From a checkpoint of a small masked image model: decoder width 192.
Rows from block 4 of the encoder of a small masked image model, named by matrix and row number. Rows with one number belong to one neuron. Each number is 128 + 24 x the weight over its row's rms, rounded and kept within 0 to 255. All counts start at 0. Numbers have three digits each.
After each neuron's rows are labels from the 100 images, of 14976, where the neuron reaches its highest value: "top examples" is what is common among them. Only what is clearly more common there than usual is listed. The data: photos with spoken descriptions (Open Images, Localized Narratives).
# fc1: MLP up (encoder.blocks.4.mlp.fc1.weight, 768x192), inputs 0-95
# fc2: MLP down (encoder.blocks.4.mlp.fc2.weight, 192x768, transposed), outputs 0-95

fc1.484:128154124140132136128142089112149119140132140092151135147151150173107121100158189134151148102115110138174128117096167120113140089130142104133130125136171128135103147146099163124121143109147112125123102120126110109170169144103099108134115152098132126125120143131107124151169073104104147099
fc2.484:129129115131103106111132155070110132147155155130092114130107138184102140119122138129133141130126128176157122123080150081137129122148156152125128173130105140109139129129082129146081100111120141154165087098113120114140127090135109118156129157109125090108131196096167144101094141121172127170
top examples: text has "text"

fc1.708:090153193110104137116121136138139148131127087122111162089089135098119125105104084130125075099082124176125141123137127115158108109126161146122104126147128116116150156106113103091136133147151145129117142135156141151135131114105156126143119092102134110126076181133147127141114195106151172139
fc2.708:140122140113149135119131136150084143147145134144149124116123109109155140119073154091118133115128059137178135109156147131136128126173162066109145154102151137178111063174117123148149142127140127121128107090110144094119096143123162145161085100132106122105107146130113136090085165169107159087
top examples: text has "dark"

fc1.587:173140133140139113170141162097142138143163142155115125129136153098158156077130150132145143109139158140118122140148102082099161139127109142130167139149110120128118153138141130100137142112105154121145107143097164131148113142117105109152107112110110114130101118094129136160133169150123155112
fc2.587:146130098077134131101135159163116116124171087079149155120151135125122093146195154131097136078083156152112118107130155128119119126170103116117132106118133135120149158105124142133148123102097131151108148150162123090133149133183134132145135163094147140089135134132098141080105124155125101127
top examples: text has "grass"

fc1.256:085163115134141141103104130109130095156142137112119107161065111139118122138143110071148140149152127118139123095111148121121136153118140087108103157117102119166113136104123086116136143123120119153107141111126099099151132146105135161164118092173110146141107078162095174145099114120177148111
fc2.256:085149103156096137129109148106140158128164157134117093166160139099196126149152130123136098148153121134143151116152110132128159132112130096101147137109136100127148146105108137102118125126067110103116127127155054091097125124165141149151155114145139107103149097096132113163174152118148104157
top examples: text has "color"

fc1.367:078133099062142128097118125117163181184106106125134120114081114174163129122109140101108147116143114121145134123156139110112128161153105124170096160150139144138146125134159147088129144115147131096107149169134153103140115163095101151113101143159159114138136155129109141134102134130117168133
fc2.367:136123110152088095143155144123113127148117119146116146163137139149119156122171125120100109156115128167132116144118128139123115112165138162065142095134132122090097127155142136161112116134139075164095122177110091127124126150111156145097153133096115179112133130105123106139071117194112104148
top examples: text has "two"

fc1.712:179142099142101106097151105153113115134140128085106152107134149156121129152151116088133149112125129126116143128139150152096143101153170161163114080142135146105120124098156140139110118101093135081140121151105109155141169089119148117170147131096139171163118147098114117107138107155125122125
fc2.712:104168097164150097083101163149114142149143165177148151102113183131156109132094118157134138144116177107133133107159155121131143127130116133107133162153154088098155105145131101111125137108139105128130145196140146148159137138144086155129135126139121138143126098084139134111118150108133117127
top examples: text has "grass"

fc1.287:131103136104125105125081129119166159156129112113108139128118105150118103118121091123156157111120119157121133114113137137114112157167100164134163136134115107137118118091133139147133150177109140120134115073101135143118110084110133144112159133127120157094140148139128160134088119168172118092
fc2.287:128111136125150138102122148087121158130131136103148145124158141124050120112120125123100111115118122141164127149101105100136144122104127159120124126113134132145125151154138099116145123097121101120162146108188164154142107117161148103115168127107182141094117101169112149104109165126138122158
top examples: text has "sky"; text has "trees"

fc1.83:137152127136106137130157144134139096122124139131110145120156108152142129083095099122123111132131141106068109148174145147128166143156088117122141158132111150129115122141103127137101134153104122135114148125102132152137098124134152159116072094117138166166116158120129103085138148097127191126
fc2.83:098134120135127137126114184096142117158150120138118104160128166152123124138126139129124153095143153156110117124082145105140086131112107152144108185138116193114099131134087122114126158159124096090154180119092104159118146099109125116127121106092145131090097179130123137126127121151137121089
top examples: text has "grass"

fc1.506:136134164146144118137162080135143060156102154144150167106136116095154164127149149138123134118144126115141115122153106103167131146101136137151094137096106202099159090134137154099123142140129129112157141160168158093129110138112132118125097137132154145125156111078121122139161164102139117132
fc2.506:147095117124122130138056118116172130107169159107107124123159107131127144124100125117176131162112098105134121117163143138156099133141106144158098100104097144116110116129103124115115118137166090115130106118078126111124104119111166136149110128121124117162097120161100105162097119120092120105
top examples: text has "table"

fc1.604:171108100177151113107125157096168129128145142109114140124177139132124154101102166133118112093092135153150155132119124151140085134142111157097109148135094136124120156185126144114142103192143123171131171162183168115115123159147088137131153107106094129170129123100171125087143153122128139144
fc2.604:160091159171112157165091109109114118106149112112128100138115101135103113165096138138100127117151131082175104154094130097110138093140137132130128140140103142161125114143130140164108160157150118172125119095115152110103143145133159145068106139144124122136096145114131117125115115148102154156
top examples: text has "holding"; text has "man"; text has "lights"

fc1.503:118168141151127178098120110118144166118103116156117093110088164087102112103155113135092149088123142083133113138112105134136101143149151134148154124147139139112120108129142116149148155154155139141154099110096110157096162106147145150093112127142163133118136143059127091132104120154134128128
fc2.503:110143114081088134136145127139152164107099142141108119111160124156110158185127131125190102094121139137184164111142126152106098115079134112120127117124137123107144112144131169135126101100173201115195119082119086135109118111104153120128127167123120110126148121146147106140117093145115146112
top examples: text has "sky"; text has "trees"; text has "buildings"; text has "road"

fc1.689:132119149108136145112129145130125120164100169137079123113169106118108085114113118091155101126128107135086120076132149153136150118132152122179116147118124143071129153111126160134112175172187162109121138114071131143179108136103126132141088135117114161126054156089104116118122096087151168129
fc2.689:128152127153116138121144162139129154048149123173119102130127115132112138128125136117120126148155088111157116178144154100131132143101096168087176157148129094111157078137117121096124142122138182162127102115102047124132160078112130114104103134133095082117134128137121154159133132116108124168
top examples: text has "trees"; text has "sky"; text has "plants"

fc1.220:161105086103127089147148121151169113128090119135103146155132080109138112127140135090109156126127177108131110119156133098146127129111127106147119140125115142106125136132122125140165129128169138142126135120161145089191116163135136192097176126128159104138135155148136118167116108133099180110
fc2.220:120136162105135083070174101102111091137162147110146153200150153138094126126169134137140112141136129096163116156125119127102106072124104134137130123146146146132114135116166168095137151083091161083175109128107157106121142122092116099133128125081132140079149118135111126124110153095146115131
top examples: text has "wall"

fc1.121:135107095146128142134159132159120127073192118182108113134126127103119141150153111131123137129071153127127113170095143111138175118130176128123138111100136131119130145139128138126143181123138117070161110092124141127119154108102105104127130154137145137084144137107156087120143132133122117101
fc2.121:126140148058134128144131145072165125135163117143119156124145088119142108135097131107112077163115130127141118113152151096146117138150143099125153147152150107127108099103130106139123116101142130151116136122099092132157137145150101128151121128137129175159151104124104130091114100194174127166
top examples: text has "buildings"

fc1.95:136111148094109101102138132150098098148122122147102152174141151122123167169154098140129147135087107119104142109098102152134139135130120110119126094110173150126138124114150131139171076151109065089127103137130128185111117148134109135145116138160175138103142151106099118171117109128116088130
fc2.95:129103117113134118124163119109104142136150113165162108139111166090103087069149130142128105135124157110110103068131123124154143109173142137156158161126129103134147132158130082106143115127120161163096116143161133083102165127122103141116163139113087139129112142127168150122081105127124128072
top examples: text has "building"

fc1.142:151198121123094169116111138108110114118166126151151188107106145116111133125131138150106165100140121101128125123105133140135111087170114160165158145145124137154119100109139115079106166099123106101179081102116103121136132131112136111118132118152129119135158111164096087150115141117154146129
fc2.142:122084103129138125108138089108144170081065123103127129096139143126137124095133109122158102140161112153125171112107125086139101118113093157127128124092121116104118111130119079109085155132131126146113145132144134139144142141098123129152134172129156158118121099122126128142129155151159170157
top examples: text has "color"; text has "white"

fc1.344:104126154125134112138146075093149123157106135134116152207129148131128150157114095155079132128141173110118103139139161116123178126111157152128127126090177120133108146140130097157145138119076141144103143152125137151131107123098102138078122112107094130093129132091122147118062167168095126128
fc2.344:152148130104123101112141078151161133128069114158146116157145142101119152145085093131115142085125148106136122093140128114126158106101116164091143101125134123112170131103123115174137160177128157158070170139113101172146109118152164111102127166136130116143067144119117138132105157129189134133
top examples: text has "holding"; text has "wall"; text has "sitting"

fc1.743:143127142159136107109110105138136096156116160149139113105138155106126130114115118120105143109118160150102060089116080149125094127138153124112120157133148112126104166083126161152137078135176134115099136133124187157114167144117127141065151092102090166160101137118098118134106114098125125161
fc2.743:123087137151125135105118134130128172109119145140115144143103109123117128147111162106183133129154155146123147144089136133144130143136122097120105148171116100103132144170157110100176083144149144111099164110097101125125136152143133118088134144126118172149169134166099128095108077163089148152
top examples: text has "road"

fc1.346:098108131140170109130136133166134134107129128091125134148146142113124139151178121137111100134124155119148166122172139135160099150161116150097120123130131127120159191112139172112148130069097096139133138172127105158118126178118114099156133137147071071148126178108098158090131088110135136120
fc2.346:113066118109101192114132161121159093098098127107124112120108097130139109146086125086155127125106146127149149117141106132113101093068124173147131084135145109139169166163127129146149118129124132128132099138128103151122138130133134116136145107097120139126148109150108127106135130117102171127
top examples: text has "white"

fc1.414:143176124138163113103161140134159185159185114116142100087132106116085175130148112150136111103122144126164142120154117114124124125169148121137128129106123122128077127146120140086125113101104130126130148103083136133100104171101159095148116131136116096119139145085086101119116103133156096175
fc2.414:127131138091086137171091078130124142135145147122094099133122130124119100111164127139091099115122104093117077159134130133127127143113135123151125141156124130139130126135102100148145135114107124110133101130124119130123176102119145108145191169059113114130115157131121157132147087124169118128
top examples: text has "white"

fc1.196:137125136174150141149105166132130178161147126107102157128142093123117115121094140094112145103118132124146119098123154147103131137098145134155087129114122104138072138119077162160134135124128094106138137088112107136108110164125136098145121069122101154156167146116130141136139074144137106158
fc2.196:139177117120134102128110155171082148141128149168139145125131149185141127115147122147115146133130141129151143127105155127128111116115113131099166161146105130117156113115117105159107127165115136122130135189154129162169168160158096125092123168157115123123112142079138122102117123142092145129
top examples: text has "sky"; text has "trees"; text has "water"; text has "grass"

fc1.722:152159162128108160117128157066156108103135122145084121121117085092134136139095108135143153170159110131152120108129117105149143140127128161133127148089148095094134116122151147152152157150122146160156143064082149129110107148139118164110118152110102108130093101117139115148144106151104163165
fc2.722:130159121155116160129117149135122127097188115129103087098131110130110094133081184136113123132118126102124158134086131131127137137105161137143131129120141122121179143123131129154127161109162116102139125087119126128119152113115147163138125133108123126113095118095111138139143108133121135142
top examples: text has "trees"; text has "sky"; text has "grass"; text has "plants"

fc1.643:148098116137152153111114159148106117121136156124077149086105136127142053128103099142117105136122164102112142173146115139148130168132109175169100158152116148128116126169111111110176107158128138073093133123105131116161099108131182125144096129146078103137141164151121157139130135147125170162
fc2.643:133120146170130123158137149091142090098136126123152179113161136090077144130159108117084144159163139172154102079122136140106108129128134094116088071124141104095138121092152129142134118118126149168137100124128145134124113153159083153123151155124122122164119107160147099176142144094173130085
top examples: text has "building"

fc1.652:150138119136130153078111117090113132155104167146102116131161123125157176121073130120107123146109139104120153130115148123139111153127150166120094094167152157110132100140132101159143109130121106116157147092116148133126133122157096149130121127133156141137114088186132143146113070157134127152
fc2.652:113127129192160115099117149174129148121120115080170132092116143126127163106126154130127130120146128157124116131120078139124166096134133143126111126113100130144079116157103153125128105108119088104117122162078135119149093145140152116174131185138135136160120124141110101112151121124135113125
top examples: text has "wall"

fc1.46:144122128094160159133083130104157132145151144132118132113148122157095176125136115135091116146153129137124077161072114109134114139114123097097126167153155099123119165129092159096144107084149088144141119109088086108117155169120101165105163125117140123105126107133109144097165111150136083096
fc2.46:108113153150097129129155121150113174116117101113151065103114119125131135076166150132102168139129094121138091154172096142112119148125142106159170117140126121126126143119093132092162138148095166121091124104097134123147111101146142101152116107138116112129177165154119124091167121096139120110
top examples: text has "grass"; text has "ground"

fc1.113:132166125051119139103155163109139132134114152156099142132114134098179151159102119121112147134164143123070109124135071104121127154113089121114167108155078109116112155124080137131143110149138169137115173152108126117100123159139117112058130116137136151082116152089167103114124125119129127144
fc2.113:093143116124108175144132122053101123089120126156124109135114119173152136137197145178121157082165168116128127148135095143152129170094112119153130138138112163137101119153168138129120140105144114097147083084126136146126150141122105162107096141118118136134113188100107140141155105124108142094
top examples: text has "water"

fc1.656:108126120108120119139175162124133085142127133108100150105149114150108136176112143142127120099155131165119143097141118172111150154115131124158153124148098114118151061131158129155133131132107139148136113154139124159141177118113082119099166121122125096126145098101123084124164137174160121161
fc2.656:140104121114154136115146151123161082115141141125156149111131133177110137115137152157158075133132104116169122122109088138099097133097118148095155122094113139117087095139184113152138131135142116152134187143145151146130099079139170121105165167130149076150139098110170111127104106163118128111
top examples: text has "man"

fc1.693:124091188143141145125149140164071095138115100111152130108129123139118114126128076130142115116110137139116144115090125137116149129153126123121126141153149126145145124094113172153123230139121127145138169072137127071096082097114127148093110121133156144089114146122121112132111146121136122111
fc2.693:123129127109133157100093154185096142105140079088133167097103118124137093141141154121095098145110143101137127089141135108113177115148134123156129124146138067129150150133137148129120155124079139150155141104148122113143140139141127146114140153145153119123118120163127105152130119162087118116
top examples: text has "people"; text has "wall"

fc1.323:121137096097119108114104133113127133145062123187167135084155158136171120102153113135135150119095155110131125162156113091120146162112121118163110172106100154116134142180109208117138143119104137127093121120148120129094160120124085120078079137100127090159157161123158113161142122147086107152
fc2.323:107105139154138120132155113124106131120128125128096120129134159125084132080169134144150088105144137126154152100098181141140129104140154161099123115098106105116113146106105131150135081148106120181126092130077160141150112139121111102112141130137143176153116161102141140137112091125141131103
top examples: text has "wall"

fc1.194:117107114115166099121104135106125109117090120099149150157107140150129116136135153096115175129127111163151148123122099110120122087135105147103134140133130095116146132109123153112112091150120135156146152146119136115178142161123171159114070159132141117138110125133068107159119158151125162127
fc2.194:103115147096123141135122114128090087104087172151126144117177094162129127133109086133112141110115175122152093084129161103107118115149154142139125057126135157148095136164097117112170126099119142125078135140149136172129159116119125133138132134156108118105111156172144168141095126141109124107
top examples: text has "woman"

fc1.308:103142071144139120119136154153115167129189102177072109077137123121077098153104133167124128094108142139127118146135176108097143115114145125108135124176140164097141142110127131097181158066148074136105151156118103126137104141144137100112151110148135141117118126113149114120121126134105124170
fc2.308:086172142139154148134127151144146146114072156085127132113095114146098171126157142120114139144130111169161121105098176145134134131117144136142092107126137164108106145172090133133102140131124081147205115151121131139118142153098133128130110153136141143100157154166100117116102160144099107132
top examples: text has "playing"

fc1.621:080088161156129081161128141128135145106120155117069115121158168104101127123145120125118109136094142123126121080136161095116091106149108146147135098151128122129094140112099126131114120149112161160161154120160111153123096120115105181156162158132100087143161137184138138111133142158121106136
fc2.621:124114166155103149080138101109096143094110135115118173107108135103122156115094147115115149158170154168148156122140158120100120147140143113104142110134125128147145139133117085166089121175127172170105142106129154125131108136174123153086126124089097158129123129132164129138175136149148115152
top examples: text has "road"

fc1.753:161155123109114121112067160108152132131129111130117104147129189094118130132113146110150127168121123185105132094142121097084113145128155145097123120112132092140136111135152132121125122133119169161158125127090135127118154159142142155139168115109102096146105092128150131103103149162184100155
fc2.753:109080150118147133131138093112095133167104096144129149159130144174116116128150095101171114116106149135149125132168144140162136085134101115112083169116124159129139122116056139134069184172119082103103138108127147120070114136141103125128106146155149123107121165136120123139139149165125134129
top examples: text has "grass"

fc1.536:160126132129144129126089135108116143144128073133132118112085154113102104097132153096095140123096149117093130112100130132135100151133136124145112122130107163090110076143109152126109139158122123086175130107134160090114154104090163111109178122124149201118113156147126149122144138125115134132
fc2.536:086141111170111134152116150119125168175135159146142142116147131148094156110099144157109116073116138117129148098102134185154096090116125148094144159203139108139129099149125104159150114148157122124126130120126186140142101198090141104134127105092108112072110122150144137138106111106154106131
top examples: text has "sky"; text has "trees"; text has "road"; text has "buildings"

fc1.632:143130109132142120116086098113118159175143092172114153108134137136154134163150167155121127081135114171143147134096129105098131072120128122139089113124125125102177111134171169093146133113159151123135138111113146111132152126142124132156140181106149145090125171162139194117143138138145094151
fc2.632:107125115163132174131115154113084117122144167111121121162120111117111108112120126167135084161097115131129084113101120120144135127144167150139151145160148172107118135119124119095086149115199107151125108145102125164176148125116074134130113148101093124125150120135107112155152137136122125103
top examples: text has "dark"

fc1.651:126098090107136095145070132099137126125108144073110154103129101161142168115118147131123139107122121186147117092152087157109138141115146170114125161106113111106113116120170143145152115094102123145172155139144131142132101095101120181104139149171130096147105127123132084123094168101129149139
fc2.651:117126140134140137132109099111118095112093147124137113108097108164148159110132141150112128161113132152152108138173170135146175172158101126131148111177153106130138129134118183145145106110132162147152124149183086123109141109118108136133108145147082132136146080108135110125163139130119108124
top examples: text has "holding"; text has "sitting"; text has "man"; text has "two"

fc1.474:140108127102126151139124121115156093139081156115122086179174132128123132105100143121104171100114101138091140137129090150073152120131127151130121129147149159163132126129085168175095133136157127138143136139099173119128110094122119130108118123103108121124099151122128120114075154139137123139
fc2.474:101113104119123128136124082127082123135132147100141168133177126128130119159152092151092192140113112133182151081091140120104127154161116107128129116107109084082148150124130148143152137126118133142104170130112144127146100148138131138118094140156175145161105110133133165102141135086167099120
top examples: text has "wall"; text has "table"

fc1.748:135129144121108138157114112135118145151132164144140146114167149095092154130150120182130124149109155127125083051160147167104091145131131148106139139111083104105129149106077142091102139114187108104154099142111147128109163156159144139105155102152109153135110143063124151130117104144140148102
fc2.748:092117092132135117132137153150120169077136111104116129185145144136135123097146148116162104091110136150120147116180131131146129114184126117106127132139169103090106137174124092111096090119086113145134117150150112137133124134111148149090175149144149134122135134136100140111113142145105126132
top examples: text has "buildings"

fc1.49:145140145073102145134100123105092089117110138109154140102096155175115157144114110111141137132096130112111126114086139166121119137131112132123174139140134120148127141133131158131134129156141116143163155107149222110139116141123139118134090106164110107127153124124142122107101133091110137127
fc2.49:122112141094170193140110127106177159106069163140152121078116142133113151135131121130104141131111150124142156134077143123134139178112142123132165143103099145128144096171130152136164147102145129139196128119117117119135118137082142118144104167180133117154132173158124117097120100128121124124
top examples: text has "man"; text has "wearing"; text has "smiling"

fc1.648:179117162135186143134098162074138066132124119152092147136126129139164142171143124119131109096134157143124077127108089096182175145166137158137188110147120128168113131126067131087134165087124120162133135133130158132131128176084101125113131116112103136093112151145118113153120115137135116149
fc2.648:116094073101126144193125106129154176093150103109117128121108082125122097142087116117114137153131105125148144132131100089123146137125112109157138115111103102120130168108142092131130130104111098097127147141132125140164104096129109141137159155147101128147137115140132199073114135155125147114
top examples: text has "text"

fc1.283:089129146167115084133170145161163099124123144116124094120150130117134116130098142054125151106139128142128147110140140178118108155137125139114117095118102152131126140123173136154138079138135145101116118126157173108129147109152104104092121106107116154182100103165149088149152162139118128159
fc2.283:109120132140110146081106098134130144166101127138114178098107156115135138104137129126141167180123127119153111103082169122117092118097097142093125117159131135154123130117121121118085155143119153171104151132145114127143129110152136125156109195158162123141116125135102127103177115127143070170
top examples: text has "road"

fc1.614:108145148127110095127147157162092122147136114119097132084110165142156153172073092116104119120105142147100139191111134093127152123099117134156153154151139162176122081165125121149135113147076095096122151121125126123137149142147114112121128146091145119119104126122137118086118163136116113136
fc2.614:151099141138124123106128130169121105149169114094204119129187150118120152157171115120110115107125132134132118076135116134096135116117156149094125113130167122086102131122099161100113111117112176071116114165119128132188129134096107174155122152119108135130119095118128121124082178123138126107
top examples: text has "buildings"

fc1.590:099140095146158166079115146120128105114116165135127134130093105135115135131111124093126107171167159158104133110146131100152145119130146083112144187099115156147161113134151092121153118139127119128119149167145086115155118122132125113180150155152111111169097064154099114140100107126135113168
fc2.590:122157127158115118131126130111119189100146124130067119167138127085151151113120084135131064128119130070154176093121108184137141138083108118127145132124159120154101133117116105134147125154113140125117148107110105108102119120153161150136130140143163154090111118110107106121108123110118086135
top examples: text has "white"

fc1.412:126093150128170135114152134126136116118120102151113154145119118174146107117095144161124154115171133121182147130113113116133095110073116132091093146118157163128095103141152121105144111140095124133089193173146112134131113131134092099135074136157098108157126142114129177140095119130146125115
fc2.412:142164166086147157139082131150134169098115114131080155106127139101150094131134110102146126125121154126160138096141160143157134111180120131102153161091123139095126121171133121143115163117132149154124150127128156132124122146131156135090148086124122151097120092143127120167130129173104120133
top examples: text has "table"

fc1.596:162137126175171121092109142108145112112102143138150142110117100150149106137129193116124140124164096103126136115108135115139131125090136106068135146128114132105114117137086148154131163112119134128112148120173148126104106113156118129115167167134166136180109132118113156126147149101154086136
fc2.596:118135091162135091125100137143126162131122098145128158161134155162138153111159114113125150138159173125093121082102109140134097136124115088135131128159150063190167096170133112119097134145130147132162119128088121100144115143140144138166181132137116112068098097108128116073109083097115145111
top examples: text has "wall"

fc1.179:121145152121125130116100127095140169124118180070103136094118128145172142151130123127143137108105112171143143096126111121148123119132143144147139137115120129112130081141174145153118112175126114151148153177149173145141143112160130179115156119119107116153139107148180100112107136093131158108
fc2.179:087116157094136109122092149112181098092077155102138105109135126120122127082126162105115130091135128146139124134171147131089140090135126148088159120109098162103125114127137182174165126092107133165147125144135118162090115142098123133150132185147125110112125078151107137121163128165100134135
top examples: text has "wearing"; text has "holding"; text has "man"; text has "two"

fc1.208:097130086129141153129119122136135110152105149104131136132154121139164143111106107148110103124119131160132133138135129118103179080135163129124132094136162095145119162135136143130135143166107121133122154075099070176144117100098135123106149111148104152115159108096159130121098136135137126094
fc2.208:113116115122113156108105114135134099089089141125126121156133127146100144153090155127096128164165136132134172126170114153118146110175146127121203092111126109149151152120154124146116145152116079146119154137166123164131138120131129109092160121132105109127127144147148153123107142163106158142
top examples: text has "sky"; text has "trees"

fc1.115:155112115106126122133120126114132138140100145086129154109150137152102177162137111157155139127124102180122138136139106178123089136146149157098101143101108106170140120140098135141126113148102114177161144124118096163140074117122118189094119151128090088162128115093137134135094157129113143088
fc2.115:120132137113156162133138130096134147144078132139114128126155095105164135148130164106127120119117102149147112089181140113107152177113099120108143105103154106134128121126145144148104139099109135165179160109155101145113177166099132137113111121189130090156178107134133142115112157099129099133
top examples: text has "standing"; text has "two"

fc1.128:098134175152094125131176097134145145128151113084099117115095099151167146139135116119155105139128162122128126093119134161129193148153137109161134142148120121138092137127134135115142184085098124087161111103095148133173143151076143131130098136119110129145124118131112115102113121150136129094
fc2.128:132115112122156127123118090085163151082113131152116091081156088110126156125161168114118106145141096135136102121125097123134114168124091127135111124096096083148154112141130157168155111090126140146111138086152154124149153126144100131129139152176112135125131102152131156112181114151153120141
top examples: text has "man"

fc1.646:123144068147126079148133175091117122098123114113129155118154107099117112083170122172170105188138139137093151115172113099131124110165130171092128145127147096084101114142150094139148111145109133110144147141176138146091141132136159169118100105134110121126114120099114139081102161132149093097
fc2.646:111123122162098129107152118169113189129143136113137115119154106132101106117150086152123126135140137153142121118140138133140116088126092131090114204121109118121090120159076117121122132117139136099161133105137102096154129143125159134131088173125159121133171123177131151122106115165103123067
top examples: text has "road"

fc1.280:131145137075133125148125201098119105134080148076155146121123129157133130133147150094140106100125108168145142126111121168118142186124101146130124147134099109151144152116119187144139092142176125120124145123126153145126139115100115172117135114153143121131120104148104135129086157141146178098
fc2.280:106095143114190169124113114138137101131075144088119141098124124157158153127151123112106164088100122152111160115112150166113143108148120154103122125165118122114112115158103142149086116141119112152120129122136145170100162132115126153159115135144116093150146129135134112118164154125090099111
top examples: text has "standing"; text has "wall"; text has "holding"; text has "two"

fc1.479:133127125109117149125072155146134111098132113086146114099169103161130122126177112116146115146136117129124114098105150143114128146122096143129129099137106136110144129093145113148161151163140155112153117141092186122171128176081141110132154165100111115129118119143144152113135147095161167082
fc2.479:159119117114155089120125147118138147131149104114147127128110084164109132172133159102154154107162095122158129104095091144085109160101106131136162133117146131138144131123123175107131160111111155116108104137113106123097146087144079181090136127151133159109129068137090110182127180093156124153
top examples: text has "grass"; text has "ground"

fc1.106:130100090107128129126112119160091127152111100162134158127131121166115116063115115171118143076178138122132142158118147130097069129096105175120151111131148104119198125171144125164122094121145113128165124146170132167115139127131155139134177159116137115114120139127136147149092169132143127122
fc2.106:081131139134120121133113126110096075131171167104124113128149107108122099127139152145115115135112098130104127120153090158131136133120148111157120164148095137133103085124130106106121138097148146091111157136131109127170165193114118139148130123108109163090155110136143086082160117114131108136
top examples: text has "playing"

fc1.248:149147127121135122139108151134118078136145131123153125092119145135147122116106103112157117129151108113111111121089133107106129125146100111136157143118120145097082110129109160161135112077117142148119143114137110101131163116105113122184082119162082140165128169151149134130107138108156165170
fc2.248:142126165147055128115130133159175145138095143178146123143106106142160136136166106114134139167102170143148165142147156099096135112149150136122138105156127097133129103119182085128144136108161123123159107113080156109129111139182096099148119144108151133112138139108144087141115134154163128109
top examples: text has "color"; text has "red"

fc1.724:171128134086123136139101086099132126148106120096122151125103110149105170138111159132111078110143131118110093117131154179142129114107149148113130143113115074109129141171098167118162111108089129119091162129133173146080126135167132167107094109138125092144136145118112110137080140103113148116
fc2.724:095166124082141165163127106133133126163077139108133124131103113119140188144108144155145133143139132144133120109090171133110147168095108167110130139122147106146121119117078103142142100143127159133121164136133113152140167098102142140135121113170145102132122136119149129093124156157134086129
top examples: text has "standing"; text has "holding"; text has "wearing"; text has "two"

fc1.150:121108127151101150107127143113114158140127120150133110119114116157142143137119133075144086150156151118127106141146113103143138137180112143126149161137135147096107123117123159108146145153187164173103107112101173148183134112113136154124137136123123083127112142129090150144129123109122160085
fc2.150:099103142151163082083084076135144125131127172138126145146162138135103106140101176095158137097168145117140158147124125075120149075095146104136171136129138115123174148139114119130145138148117132120153131117115145144133143105109139127166130137072206112121185131177131135134146154130141094141
top examples: text has "plants"

fc1.532:179091133093124143129118129152112143108114114117143142155116155186119118140129124123150119119118125165101150111158184069137125136166162155159165145154123114140143133088146143158099103123134124071186102123096160158154163133144137146136130156146130167179122130118084148092109121168114090132
fc2.532:080132104158127109127184153149131112130152109177142125153135118135143145097073163081119163140125113105122141104108132150109151140161143146120139124126120079130066150162156096071106107162135134103114127098104091136107160158084113133158107120141068125118166132136122151142114114092137119118
top examples: text has "grass"